A small class-conditioned image diffusion model, trained from scratch.
Data: trained on telescope images of galaxies (Galaxy Zoo DECaLS), 88335 training examples, 10.1 epochs.
Rows from block 2, named by matrix and row number. Rows with one number belong to one attention dimension. Each number is 128 + 24 x the weight over its row's rms, rounded and kept within 0 to 255. All counts start at 0. Numbers have three digits each. After the name is the row's rms in percent of the matrix's.
# v: attention value (model.blocks.2.attn.v.weight, 256x256), inputs 86-171
# proj: attention output (model.blocks.2.attn.proj.weight, 256x256, transposed), outputs 86-171
v.15 136:127141131141137140133137103148186133105132130166136139132098145136137152134101149116106182146152139114119122167108104149150133189156139141163128169157120105067107103102127134115153132139173115149091112132139102163114141102105093123133124165192054093141124114
proj.15 116:153122126114101175097109149108103082102157094069134144159139137176134109095136098105158097151151103115141120125114129130113137131149091117100121080140142153196149148171087111144156141106098127153110102164082155108092145136140123134109099091116180154089127120
v.16 116:118136131127131130143165107161127122146096150141161117101143119130167137085138154169161137117151152146122161160109121127095143092101124127080113116171131173081129115155109141108104070098138135130159133083110100104149109127146135118160162159119127091151145096
proj.16 111:133132131122130162146142162150102149106134135125114121114139126149129130124127115085151138127087117115126116104129115109179124157149182147107104078129090078109108139123100147149097128131151117112146110124182156139156126148068130094093121091112156120115170146
v.17 114:113113132145140132110123118107145106136143107075146116171118129151161103135182089174118156142149140184126124120131098191146107103109084126122140128098118128125156116126144175123178102108128133162150106110135162134131162161156111112130111134143143158116140132
proj.17 123:100135094103124153113147126099133130146110137163082148162165173100099117120111120129132126125171108082141121131115141125141110165120132144100149147138172130172125161123134116173186117206110132149121135172114093103110114146146167138114122153106118124122139097
v.18 121:114145130150148082124119122099100122106145107124173116142121105141111151123106113120145099098157166146123123139140100102140134138119096175123133143113109076093128113102113172098184129150128131147084060143128145118079131092134129078113172175105165149087088140
proj.18 113:116077141107126128144132116144120097163093102128076108139123125109130129151122117140131138174143096095136100108131118158117111117130096107123101133143131130152120139169079093149177162108112083148154140123109092111170129148119121122127078128170121106148164092
v.19 112:143124139132159087141172117134123091136161128156132141139142119137117111137152135143126074112124133128128174128090154158176142138131173104119151101112106147104175103131123157125150121115115129139088119148108130105169125112110105132161146202106119126117147108
proj.19 123:131123122125106116076132096101124149128167124064150145126139179113143128123147087147122170195139101105145118111109102136116091130131071119139108152153147096179131151133110097201102161076102142110160081099138171134118135139126127137122096100157113121085156081
v.20 136:118197113139155100129152112117122141105140071134097124108137114143156122173122135124116115141127127081139100117128144167162128096154162115141156155155129137146115139126130146107124082158125130151086122114147156159125148134116122127106143095136127138105160090
proj.20 134:159111140100126156127098089129099103119147100151116135143156130134142085142170077111108155152180099120154165162109121109144139162134126111112118136166116117157121111163117144146144105112111143093106163137114113127138141075150148110130080131131138115129116118
v.21 130:121128123083118126148103127121157106117126111156153129143165080127145145133118108105129135104143150167160116102116142132085170146155134121107128136109133092146138101126135138164102138124088157087132179160085169192142096095150105127120128109113143152161145118
proj.21 114:139106121115140124156155130091066114152102135103107138137142172134140110124130162121127136143152100155080142135124072145116126092108168144073122150142126134095140113114115144051111176156134111091081105108142146122120109137117158142099102115139125097126135122
v.22 120:085133146134187152136139071102073170128139103132099166106129136124107101143142116148143120157131180128146128106120135123139146182124132169139097137124112127115157150116149170111155142115084113126077150108157145068096135137121093084115142160153161149123136142
proj.22 115:202111163108120160104097162108171091126108153113111119170113117136135139137105093140112149128133076125133121080165132165117103109089116096119117113121125113189158131139136085149155125135137164159135112124112122112141134143137128085170142121085095143121164104
v.23 118:098131142150126109136096129115127102112130107109135090124090116144115147130167100110154143116162102136138125146104122157112118116128128130119137143160110150172147137138131107140126131138178135134110152125104147135143147172119100178136132101190139119158138109
proj.23 109:169113146131102144147132126135159103126074155182163181092149129143136123157128136127096116115107114093138097165111107127114141145115143124097119155123122105121088123151140158151142157102086126144096141110141179129070122144121096149137131129103133131118168159
v.24 119:112159122135114150150132117156087144113134102143115143121117099179167137091125059127101176170089131177130145142128092145171122137144136154115090152130132177088121107141124098152080165107124091140138161116140136122128122129092099143108082095133122117137127121
proj.24 112:132118107146120118128150104099138081109129140091112124114117104093120099168158149133110151139106105128129144088146149123156130118140159127132116122191096131133127159101151131162124129136140126126118135140122163143137131149106136121151129170075101122122165107
v.25 124:169107107141133088155148114175146149146127171167127145118121128135175135109178114177139058126085145117124107118097152117134167141119167152140105152115140159168103118131109133118125164136155119146104131105135116067135136133148106113105135165093140165094105146
proj.25 111:126088094151131112092113110137136115152153110127126106109133118069112160131099119150118129145114161112120155151162124148107112112089118105150119123130107118106173120143140119167146124079122137153151166156107145109124134210159107109164150121132135110123122170
v.26 118:126138136129124132157122107182138149111117140103105148092154169108187110126145111126103120147122149119144105163164147140168121138103134128154096122113092114136144095092138133130178188142124119123125136147133129156125157148115117104119137118127172114131148128
proj.26 113:098140151121099108122148105121132122113124135137150107158116104152140117145174152133109117136107113121139109126152147178086133123116091077091159154098120180110109148157147148138161107130136107116157104143134119151145130158155130153126128133115129159147141120
v.27 114:087139128145144108119163115123169125110146107149120131141099108113086153100136100110159111118150189146095136137176120148127153132147140122150130153113129136140151110092177128114188131146124114149111133130119153183065127081111144087127106156142113139100127109
proj.27 105:201138130119136142096103167130098103184090131094146108121131125175155122143113157116140161159129078115135100176109140123107118138087104078134109144122155139163132181160124107082118138145084136137088118115130142095128123141145116108114096096156155086176185144
v.28 123:145148129121118131102124114133086116058129176104115130104137092132172109151075137144122109127126146081156142133161124061120102125134109153151138114147077126124136150130136119124139098160136152093132100165133135145118159094190153116124140134077137136143144122
proj.28 112:108127127163136111092138111136109146117181103133131133124130162116123106146163113139123116169121113180119148077085129169153118131097109112112136141099145130120106108122076160135111166087154079126155148157149136124158160155099109137117121140163171120108115141
v.29 124:129150109098121123095123124143138107093146097138151144127169118133107168138158128126138122153154141161113130156132105113084090124133138107097068135117153119120138166113141146098126095109094161133099133130154127239129154115107127096166138165124148132119130122
proj.29 112:125125118137136143161142093144126120128084153132139107120120106132143116149138163125127133079126105100147119136125130133138141112143094131115159143110126125139142123124101118109142098141144137148123137129145136115132134127114084157126115061140155139132105175
v.30 116:102105107137131112104178157134180143115142136148134162167145128090157134144137170122122135106062176128086138084106170111145140106114168132122161195115127178132132156148128132143174144141138172149123113122141097173132145110134093115145124066139162130133125129
proj.30 114:142085117088149093121129122155095095118135114141118118122112129112146145123110099133142135135152130130126157176116112129136168139084173123119137163134127109136087091124123118135060127108121138091144112099157123114139125150148141125083097160139136117109080148
v.31 125:141136113188107123079142122117098093123122150096115157114136141135148096169128110117149124136110151122152122102153126107139126129098108148156114178160106134103141139139125111164150119143128109117124099099113163187140159105102155141132144092139127172114147160
proj.31 114:138123161122140115135112089104158138101106128147094134147149112133073113130107107166110160126111104126123139141095167148146122104132133122114135120118127185163130097144129135099156116164132106138119186144115093139118171140170161132158147145091153156109119127
v.32 119:132114107140127137156134113117088071145154119104104129170099125159135147108110118106105109136129137094103126124133111127108127117118172110086119155119137134108178123116143160163144097131089153146089125124158135099122143136126089128121154142121111101125114107
proj.32 119:112154142136106143117094147096138164144103104096143073127117105130118097116142091093128154146106108110111166094128080123129128148150085134123098103143099082140109186143131119058141104111162137117166141142149139115139134099107122129154136071151135113143164111
v.33 101:170146139109171141112158155129151077120131118164115156146154131131086118125155117105092129136181131116101064160138119079142154100133124096126150111131115102135137113112115115163163139161129102145151180128120157133091129120127112111150130131139057089147112119
proj.33 099:144110100110102152130137184109093130173136114096135115123126177161166153103147124123157123164130126156170158116148132153128111154121115089140126128151197133102137138124101152096139103117143117134110159128123124164116127148164157157099076135144163131096135177
v.34 108:147142123134107149115106108153148154106091134127106151127150119129175118104105158138117144134125132107103116171141143139164104127070119130130109141095114143147135119127084107149057143136113133128192181152123136063143139154151150118101115100121079112133132155
proj.34 100:083161124133121133149159167128126123112124123176110123094130137137137140121135108161137143132125167137096123108168146156116144140095159137126131072130114102113113134095166125152117107117151125102139115113151108162130115143068186088098137161085137169129126127
v.35 126:108156144185119082116133131111128122123088128148116104086127129203121088154131093155096141119121156167094145122166124140148153118120155164188146125144108118125133120104180087150124153120137130130096111114167141107089159127113116136144114133145122154081166115
proj.35 118:145144142079123139100092131132140116156164107096130138184110117119111078153093118147135142214127133115121141106110161122094120086161110083088087139101155158173115129155111114174132103107107137137121152157125111154146115107139079152144143119156151114114138147
v.36 111:106148127131124163114144099158158154128123155168145077144118132108139061114109102127160141136122171140100146147171138131146137104154116168105154165122109142133130092106119128131161138136143092117122152131146091089129169118144127152131109136081132128097123120
proj.36 102:134116097110102130141091164151084127151129158176122133132145114098115171104084149192152102123137132109167115067123144142122139087117117122127109113091142129098133170101135150188160106124117157140126112141113136142123127160152134114154136146129131138174132127
v.37 118:168119128132079133171117114132100154131121147099130084175149154178150131143127132174110125114110140160113164155151137172098135140118138107122151133114142143126105105154111140099129139114146098127133119135140095094155108132094146127107103163143099128131123102
proj.37 115:147132122124162153102093116131185121140118120149110122118153175117138121141093125137157140101142141124149093164125130142109148123115121151136109117132104082147137146118132095175126106116111137101123107123120142137120093100132145087144140090098151156124121130
v.38 119:126090113156105150080129128122136134155100134136160125159171104140076164103127143144140168128146121155130127097143134133093131187187095145116141140169152115116105143158175111082136104147160116121137112122152130121103091117141112097140123155111151151150138145
proj.38 113:140136148102131119106133078153134140065151125161121147094095156135123166138077114143100108115100128109152171112136164146110110162100164140122133134141120104091166115108120118127088146108133153143121112121120105122133160136087134153158140101119105121143106123
v.39 121:150115112156138061091134109091071087164138124104139142123107091121135113155180115163123114098108158158155122080135118145138150127118102120111107159105085164125115109138115112158118153145139129138099153094141137125091149119125120138098083065151140125118110149
proj.39 115:117137139116149111091152118145168158110094105121079155134134146162081126109101116117087137153160087120104127143113137142139124156128138153136137129106140109205159156122141100123097122152096134114119091150127090128129102131162154149123121165123136117100168102
v.40 116:121114111145138112140096145155186130103112114136138113097147159164174089107124137170126117142128168179131132163145146132150143142113141107111087112094121059159149089157154103150146119115130107101115159136126150124118086097124130121133151112130158110133120106
proj.40 117:159143120133133135142100154140136083155121155109132160114138118160142095088108140128159105131156154104129142131117114143113143099171171148168140144126097152037111149122153115113143147146118151159126128117085126145077092148148129104118111111163156101139156099
v.41 132:109114116143147096111156141081155110098136098116118140125102149094155126115102150133151160142166180094145085114131131100147114139109153133132145176103111110100096141117102129137157142139156093127105113076139131159133173128151102099107109066108147115127129137
proj.41 116:168127131147141171163133088142155151130117112130057103132155105177109158109157133107097105087118097133112154183099128133162133125164112126158129140112123173214118100152131148119127133157111121137125122150117096135125133147124147087126092184116103128145106126
v.42 109:119120117131152124118102143084094114139145162128126136117094109156138092144098121133146093111079164107122135094147162066131137110164141134078126176126098112109090142172123099125123141119114161112104145167142143139158146095130111163127123091123163159123119128
proj.42 107:135114093111101091148114105124112162119126101104132100130158143073098127135122103155119175133123111147118144159090097152138100106137107160177088135160107156169120130118127087137139117100112144104117104145114130140114116112157140143085142155127118070100095127
v.43 110:104123149148131143151164081124151110157146162087123143136146117152091118103086132105115158102097120132097110097160089130145140101131144134162144166172122151109089114128129150089120115118113149123083118111150114149145158109132166104103134167140124102135123093
proj.43 104:097127146148124153125129105165136121118171092137125131136122092132101114140132081166088125140162083118140121128136148100119127100097085121131137131087108133189142132109143115147086160135115091133149081115136104099113131115119110171122112080091127114119157123
v.44 119:140110130107140096139108138135133118120139086093148144176151176123140109112143133126110114116134138140135115121092127169151172128126100094117117127109143145114122129099142139135117154143129123116117174121077144150128128125101101102121115162098114049120105086
proj.44 109:115121098105121139090153150090138113136142117167096120098130144132136173143133120067136141164138084100124132164098092113124116124120150131103134162110118105106131157095114152071138164168117108120104105139131120095096142140133132159106132076136115161150151116
v.45 124:133174110110174133112067177136099153094140136165156123097097136192166120149152157134138098116106134138110119123141094100108099134125114107108134110146121105158138166119124151086141115119139141132158163172121138164121103111121149096147132136147117135121138124
proj.45 114:113120125121125130165146117172139087120157120120075164138119123126100133137119119096083132127158135134156135152108152082173144089138136109154122145131105116048098110093174053077100150139152105108096121096117122104127143128127117130104132122129147117143104170
v.46 112:151098108083119122116124092143094128184113162143090129160149122123119162123118122127114086122133113152139137172136146124095154149106121109118105089109143169114126120168139115152125145138081128116144148082136136085115118157108156156100114154116166143125105130
proj.46 110:154167144139140133129114167104172139111126155133137128128106158141109140101086174126140107110090171129082116107157107157125119124134110173139106091111111094170129113102169139092153138157127099120125120122148146160111117150145126130120161072150133109136144130
v.47 119:114170166128180125127145121146143147102147089153104108074115136126149097159175099138070105144133109146134081161136110113158120150117140147138145145167090098178167109109135149169136131133152110131118136112138137064119156115133133114053106101154133171095146102
proj.47 111:141143151130075151109138129114135094160106158115102113191089093122103120130145095111106134153158076121158117107147136168066100149154107102089128079124110116111107132149119092111143120148136153147102180126109121141137109134177124104186115155152102129137136140
v.48 116:117135156115097099105119155161119136092119175146139135134161146114100136124115177110134135126108089093104131139137115122133136137104124127116131157143155119109138110096091115136149118135147144089141142138095127116164098162142140097128136149141091101141135113
proj.48 114:157143083123170142158139122103123139135145116133096131137126168167148160106162112092151108107107140158138121120113142108140155147138159138159125106128154117088117144091111101114085157114109083126085093122185125170114141109137163118086116111115132146073088142
v.49 110:158114129114112149098150138145079137143120103148149119144189130148106144125148124170109109157118137125115180179153138086140131115156127115127177145102116131123145144159101156141127172093145112136150121127129106116137111139134154127171109168134107183106146173
proj.49 112:142107112132125161147130094122159134144128121100095170134142170122118157164117145117155180127159144177150156107147136132123113139110108147172085101148148106144146135105144060173085071153172122122150126104185161165158113165150155097113108078116109117085107144
v.50 107:115079138118165115157133167122102129120110119136136141139114118085118120094071088133107136092128118126104108152145133166121134169122090080101117113138138083147130100069161124133149156118155141095128136099141147142119129167121080127136059102120127130137119140
proj.50 107:095150155109121131112117111101152081111083128095093134123184129155109131124136157120147131144145115132140098156087170100136133077140116121151135117153124162114158142145144136080122119157129108131132123125117119124150128112135187105092166115160111152161121125
v.51 120:144120085127128175127143139144154113128159142169129119142147142097152110122146137086104084199164109127138124104145119144098141132136155152143131139120130128108147126141132157111127146127143092128108108159146151167112134091153145093118132134140113156178170097
proj.51 109:127129146111171126133115122152060137100110084099125158117115151144100166124128087140153110129150102136105162114138139104133122159124083122118143074170114131115145110135085127109121134138147161127148172089088155156184157147103129124155156144119108140105105154
v.52 114:165125122123125142094105109122159106088117111094142149088141144135130171154162111094136130128145110116154096093149162108128143150139112138135072105171138141165125161112166140106109112148121087139123147112127081043114114098082153149135115133132118098128113105
proj.52 118:153169122136110135100124136108098113122139134135156116155103124165128104095097108142104119149104133114121140201112151137123104107159155058136152123106137147094170152163124109072149108141156162123133154188099091090140122106192123117158141147116162156158153126
v.53 108:184123161123108136136136132100119149156112107134126124102136089111097103111160165112131116162101125129160160125131120132159128109134086089108140137160112127096108186158074102102130134143067194147164127153106151151114136127110154119120141148092158149142145147
proj.53 099:110091140121139188151141100150110122114097144123159120123162112137133132122128110113117147099118128138112117103166119118113141106107098168121147182093105119114098070110116134163157153134105047098117130099145142143139097116134111141146149136107097108100122090
v.54 126:106126103156114180119128127104212141130132180122112180096111127071114110133114111132145156088143125087154116140110132119172120107108134120152122135165155096111175139127150124144152150144151166122152150146144125101096155122145098136138144138162082150129167129
proj.54 119:129164164122142127133115172129094130119130143161132114150118110140113107155116152156113146150106147159130118134145132153082142124122154110123154116076164135163115156139113131170145131101117148100129129102112116124107120138128110124133103137118132148133084123
v.55 099:124132129115124152126153149110149120151132129145135105135109129114112176137130175177094138180139116123137112099116141116103146126112160134129121141104121132100119153147052105133156129099117127123104123131096133099176137179146119135096098136160152123126083116
proj.55 096:106111143140137126143146127173158160136171133132112143140123115135131094124137085087116102101111112148117131140171143154145080151086098178128140104122114081160095108126132161090057160110150121108132116101147106140137108138147154136090139084117113113134099149
v.56 118:155155155116149121093128148155115104141150095148099123105141126163087129164160093101095113108144095151139120175120074105094106166155128128158121105120119076121121131058153137140105110167110118143157104133150152146103102104113115124131082114150117144135127104
proj.56 117:133145123109114148120111117074115092120118161106145158148123149136117097104141130151111180158140167128109115088120161122140136095148111097158142146153137163160165090147096091101153126134114107130089183169105127122137164110156158114122110131135129119136131150
v.57 126:111116126118073140102096168138116154136119152098121136171139143153127113118119125143140112098126095140156156116114128100121113129174135119115095090094116083118109128142140101098070139137153115096122142152118122159128108132101146148149153090094092135150104139
proj.57 134:140160125165149098119120146116137120121124161157159151039146123140147133125098191121134131096139169159093104127103123106123162110110140145155145143134134163128108157098125176124131115138132154162156151116109135096083076111119119128115105147125111165138159167
v.58 113:124129109114165153145109145115144111153157144122072141129150162163120153123170153120144119141117125115123150098141167149116141125145123116147152127152089116073108151189107111184132115131115094145123088066132124102127154144126136167125148102158114124144098110
proj.58 104:146136155163076109158151141142155160133138096165112146161132141106127135150138096114163117127172114168146105149097123115124160149147129123168086131142131141140134144106122154155118143150184128164112131123154127138101117114150149152113110169161121105082130135
v.59 119:123147142138099147119137093121057098139142118125124071107099129152136105136142117130107119167133069115136108116117080117145091141137120080165117090125131112144115170142142122084095096147102128107131117123136134149141178112112139134081147128093175122108143105
proj.59 117:148126152095127140147093134111212161113115172142159128126124129111117127121118100151097102077103128127107110109117162144099126146104103175118147093104136158077134115100130153073133114122093174179117146142163122143098173106112110151115136132153114111102134138
v.60 111:172101153133100122132144132172099066162151125112144138108076169161132145097108148139150101118126123079149101098104138121086140099114152095107144116160130152153103110168153135153117103122091098115127140125122126126139161146148129102121139169094116099107109148
proj.60 106:136155133135123141117146143127175133124163134115116094144157095109155154104126156100107090138132133117109150128166080143167093091142107109147135110111119128060119112127157154076155135151175130135118117120109149077140109105155096135119178051159130120172146110
v.61 117:178138121103112118170117114113080160121085118119125140109171152169077118116149111108144162142117116150107114168119138125171127138052117154112150098101132191130161093107136155154144169109157126108127104132158169112145105123117156127106125107105165144122105107
proj.61 120:091135133143123115115125117124181089145093148165102099111151110117154147135132151123111136134122130116162126088146141088112101119187145152129088124134123101125121136135156139165124116127156116118162148154173115174135126135126127103127109137112130135139153167
v.62 100:181104135132134172113175140118119120161094113094119118102129139126146149075119121078172102160128141133138145136137084145110155108141119137114166103142122094080130136105093116147102142114136125107139136156105122122107113129111089118148140148105153145085140130
proj.62 092:090113118179129171109114088155107098136141117157138139150139130114153145135149124159111098127110130110126153107130149136145124128159118172159143120102091145148142162150167174140134160142123101141161148132153107136099134132151156132076137081125108103147140068
v.63 136:101144149134136138108157152125115134108169105154099143128158146108127108137109106152124162106096174155079105143122171141153121128167117158137138150131106142127122115100090123166119105099117146116119146145103134168105154153159140094108091078125129136087105162
proj.63 113:121112123081110164093150118119145120118111102130131109114131114117135153154112170170126134105197087111155134077135135123140115122125109160112130127115120110179118140085160156129096143120122107121141119129166107087127114137153161153113133192137114094123113108
v.64 080:143165164148167116132104164131111085149153138123126088155105143073146173105128140115124138156132117104107124153099136076106121106135171051118114087138144137115114112156119147145093121132102152145130131133121115143136113114137071133124122117127121125124141111
proj.64 089:147161147099144135104109117126123149146074144147133087132136101141129091146155184108146129140085161141164088086108067169164096128127115165103159088098138161166162083095143128123152109188124119137085129128128087160126099125150152107153099114163116109094115130
v.65 071:140091147105126186120147101077133118121176133183139115090195134168140156114145101142176129172118124095100138103153104118124098126178149130122124151125173109099115120122115145088135196114115092117092148119109168101153130091112137074087119165174090125110134100
proj.65 073:086101154128148132162112104146099125102090156138120171136135118093153161132095157162104135165155140136112136116127121098113093157132098134114129145114107088127204111160114122156191117130138108151138148094135125159110110127095141166119168153113097115146121141
v.66 092:121097149115117128128126139140117133184138116140126129125130126144118117129133141133096109175101117148141181149136153108130161156118114137118136108125112101131086115143140115079110109119145153120099140113146138182108118132125123134115132100155152114143102116
proj.66 108:126146118152092148147104119143125122120124171131111130165144173099096142127155081107130125141135090154137092091155173160128139157120127161124106141137128133166117123118114137122166125094133102122118103159100136148163101123142164133092068175120097139108141130
v.67 075:144149093132136105146131176072120137143139082127109123159132140120098142113165136135110116135153115120134093121121129137101113186153129179107121118089131156111149123137098142123140114155111155080174107109078161098111129089116193148160108113164110110100116120
proj.67 081:095113120106131112139105135125122118110113144142091113112103154116176111085107152123142132093109127140129144160104087122122124146140144157143123114178109119103133156105151139093107103110102122095148189105096166126144122135126126107130142132140135121146178118
v.68 089:151159099123164139134135114106096128089151117149115126147118116133124116133149139125168172174136111138124128100143113141114111095093153105114177100148157147110132142119124156130104153159101093094120149138112179128104114143136135107152118106145066123097123125
proj.68 098:101160124086136140149093140151118109134140104097154148126122145109137143147086181135098131142115142137115165132120102120111115123120157143116114130101131096119110130106143078127105140079120136139153100109074136146145107129128174120094166111100086132115119128
v.69 085:094135148118148158117141093103144098156135096143116110095115094109125104081128114129134175117102113110138129085137140105148134130146105121117123132138164120145160108151159100127121120118128113175100134120146148136133141115100167101130137127132129148074121135
proj.69 091:118123110122118123147104114144159129132177160174139177162148131148086129113100151083107109124111119168063133148151156150158117122166149158125128139134109103126125141103099117122161121095163134138137159123081122105139106108133138153115088151145110131163117152
v.70 084:151108111126139152123125132102131114144129147154127086152130154091135135130120180120142159177112113110085137189117105132129096113133108090113088100143192080157095104132145161135105157120130142106086151087129097136134105110112136123069153111137122114150092124
proj.70 096:143170150101142183091089075166072134145093111110126148109105119155106131103145108155100148149146127140116134063127078152095139167060082132098202115111130109127150105131110108141100143147112120116103155152137156142138131126172146152158110135123122167105142110
v.71 085:146090119140180129154126154154120118097116126133109096118135128132135100111086121088132139140109143098155140040070113103138119134135130168142138071181127087163106105117159129172067140111080129139129104131123110116103079111100095103103139114123129131145132088
proj.71 092:115090137109125127106125085115152124127113128146129160150169116115068163130177152133186130122100166145138090084124121133156135136088129140160112127086120085157117131113147150156105100132132146130093147143090173124129120190096151124125120125118081127077091166
v.72 079:111100118115146123120137143146149119141125136131156149090122123179139114095137124145145130091117177160147113081156138161096127118118128139170117167095149104149136119105148129072208154161176087121126107161129132110145141135141116116089114162137156095125139099
proj.72 080:121092157117131132167129099143131101155085114116119164087123110130140128133128128108118108112112140084105086174175158114120148103165132082118121175154126130105138121160080137110126107124147109139147123106127140107127128133105110141141132209099123165154081166
v.73 095:124118117124089151117142129100088086149136152115127123136104156102136132127153202115129144150135124130123141089148133102109065129103137120145130141157143102121141129099129173130114141134130115163179137092119116119128078108174150110125116098141134115119146188
proj.73 108:171128159118121115142095176132111112119117117145142108121129063145145138146160148179107126119124124136116117119154102137122135125115135088109144120148117127152124082144162134105120129136112124142114099114139091150122132152132102106170126116197129140136153107
v.74 085:140120134089105143119133103160118119104077116140113110074162105157144084082120112143125157098128134113168118088141160102173127157096113139161153138125049130152134099127141094101146126137121099132115136124098086065158167131144155121126130125116148158136062122
proj.74 096:109108132133092116115154132122171151150141103132161144098118121104124123128159104143143121079072115135123133173113154148123146114169146107192099165138128126157154142092134121158102127101129140137149112111157140106078126099121082115109156130153125112122130150
v.75 080:169119143089138158131133120097120089128185150082121097107145118097153148147123148144087145144149116113120082208119134115128077137136108130139158161115105097104137153104092142108127114092131156144132136089122162091096147115149159171153142114097129120088147144
proj.75 088:127173150135172144140171129162069147141097159141119090102135140123116120107091153145158094122162110148144163158080071122098119140136121131117131136099141131090118113133148109140107135179093165149126129146105139138124111131120151098094134105167106105121149142
v.76 083:135144167111167117118123120110111102156153125145169126128129131110160184173100156104141127136161120123113063098139131112083083133092124099128102124147142158133110151129133132164137109163089116077093143073093158154101111114143125113162132114137063140151116140
proj.76 090:126084143113111125138126135150119136087094137165130120152077119110118162132117163165111126166154148136169110159099138109137114156145182150106121122141092125125141120091182124124141120092131111115134102103117116133117156122100151124121125119123092147100155136
v.77 080:129124103121121091137155116137111111116157114136113151153115134146112082136100081091107108146114112157126134119140121098145139153109127145102158142146102115088126126111136060141131088168150113133083124159123133184106104123160116103135116152122137150155128109
proj.77 090:153138154131129103127102118136120106135094122184131123112151110108152163120125140162151137128162157095180122147158185122110140128134103113149109114069118152125113127141129151103130124084094143108130138120145133099128134133104124135112116126095096133104104147
v.78 081:125124126139124129135157123140109168142148167109122158121128131107115140168140192151154087138154131159130107148125131142112106114113110125115073105122127125092170125170139141136112129128112150154102146148149105115126100142138157170107137134133086107110109136
proj.78 092:141126134118128097072143149115121104141188126158118128135107110102161105124079104115128116123142135140161154149165160140131113198126150118130139161140139173090132147151108150099118118105127091090152150152107125138117126129100121089159108147115142141104136133
v.79 087:090077116154112131153144114111164130131101127140120117139152135136137093119121171139138113094115143118119171128118140111135143124132126158149111170144130126126098142095098113163102131111160155111135135119163084141138128148106127092126156135134169093200127133
proj.79 100:185140121150151100100139116128162118134118132099120137123172115151131134106135119158151109134141140083116095121139100128141106100102128059112147124117167140128143124145118114123083142136108096159145108122166134107118163145171134148117138124102172130119108107
v.80 093:140131084121175154130093128132085113138118130175116137126099143158162133145152101121137110160110080132108186126106135113112121117156134130134108135176147108139130168072129167106159159133109115092160182093141155147082097101123072134117141153153082172101148103
proj.80 099:142113133109145133129073129141129132108085117106113142148184134092115123093090164146137153156136140136140124100129124114109125106097119163076138118081133112125113137124119132148093124089117132126141079175125144189173121175145176145121172119129125113173134146
v.81 075:097103101142163113136166140105115114120117139064110143140132121121113128133061146134160137123152119119071128116104102119128109089090111121131106132184108139139130162145153133172118117092126144120141149121155130145128129148095134099108129105096113165160153119
proj.81 089:149142133126163144104139116091121165120118128084126135127139134108120180158161113098139147178136089151125103120119118124140158118126118170140119090085127107129082094155114129117151106149167125127096134173150111149159130164143124106099144157121108116117124156
v.82 090:134153143130081150154124100100081129096132137139105111127109117151132129119145128130130129175161179105151129132137134128161123097121131134091124058096119134105144166096100132172095129139128160144146134121118114128123104168158151106135151167101160131162097108
proj.82 094:144164107158143114116131157136129120111164160110158165169128101104063079127120085120134133136103137136171130124115124120130086170107104145136169164118161103153103156132140116093125083133122139129149140143108123146133136108076109109143110134146092125067159114
v.83 076:149124111124108118114132140148160117124106075122117111138125119161127120141125126108101114131137135127123154104104114145152122144147083140137134127159146114129150149110182143143125151126154117173097161107160153136147139139111074100114121145097145132121120125
proj.83 082:116119121163118121115061095131100122130147118100182152117090168112101151154144139120131142182120131120129126116143171114125152097111130182144139136115146093181107151121127115141136113140139112117150108137144148133142125184190133153145109161080103100161115142
v.84 083:165127131110106158157112121124093159118149117117113095149129105107116109113124105137116135120166154145152107184139089140112121130120194116155126074094139145114127105145115129129146141168131076111104113104102114138124092138134165144121134092082145170107141154
proj.84 092:124150119082125110168073115137108149122141131119143135112108168164127096115127097118109115141098131162106168121107156136156134134143054134107109122147117137159169109105138108118177104141135153137121147145083117120134123112141134110144124101153121114088135135
v.85 085:126146108099165125121104140097132104128138152138121131150121127076141150129120125116167157118143074136117153155128157121103101118159142071147167110141090105105129117129168115119142120150149112101138121120101156106117122131138153104135096108166135151110117120
proj.85 086:140151112146129123117138133144115094121113101103162161140138109144115147145118148128134127124128156073105109130125107098093142145127137088111144153085098147143101125151096100134111151129130117213128065139138110176098116108094162117116080105148151136129115146
v.86 086:136087115092163111115131071086122103141128135133140106139144131139123126132140102146118142122120188168135154165191146149134115125103138087119075132107118151102136085114116112127137120153118129096122134140085147144135130119129159138124069170139144114143095142
proj.86 098:119171150161120082137130126153126126132106125128141115100076168120171073078113129127128146130122131110155168143108140128122124132128120155108150126139155153143172157096112118155144138103105130119136139089182185125101112125139137139096156125148149118138157109
v.87 093:118086123082110126125141142159166135160136095098094148130131104133129105124135126088119119122114119145130158119124125174150153108129094180134147175106139120132153125102107094111132154121112138112124136124138146135115142168117151153102112123106152146127133102
proj.87 098:090135093170149135154134137110127091126142130132152123116157130118145113114147085119140127066137134076102131134093173117090177088118125114177088141100098124110075108154098147153120164118103144162174083115110166121139143158122168104134177155087113129132113135
v.88 087:146105184137104151107106152173140140100105134135082174101147128144120114139117112084122115096117096093174120122073119118149121102140137148145123097160117106147154126116129126095114102147127115152119138125118118087109128114144103144098182156122125087134081082
proj.88 102:135085080113130125168151120127172104172117127136093123159139096130097126135138116151114119148124183100151122075148171134145142118102128133136154129080126130128107141119118112159125161118130172158102099144079148111078106162082113139126129127164101111085086155
v.89 089:142147137125119098114150151133132136088150137116113166101159121124124131132133117130088102100151178116146120170153153085133135132130110122141109140154099100119101157132109122095134091113122137163138096124146105106143150118161122154129134123110187163167147105
proj.89 102:146146148085139110129146110120171125139114158149133140119087130140113079087119124134122126111099176145134120169090178174103111113166145097147150158083123110136131122118131116118119132165149196125120131167108159119118109122116115130104157133139104136159116107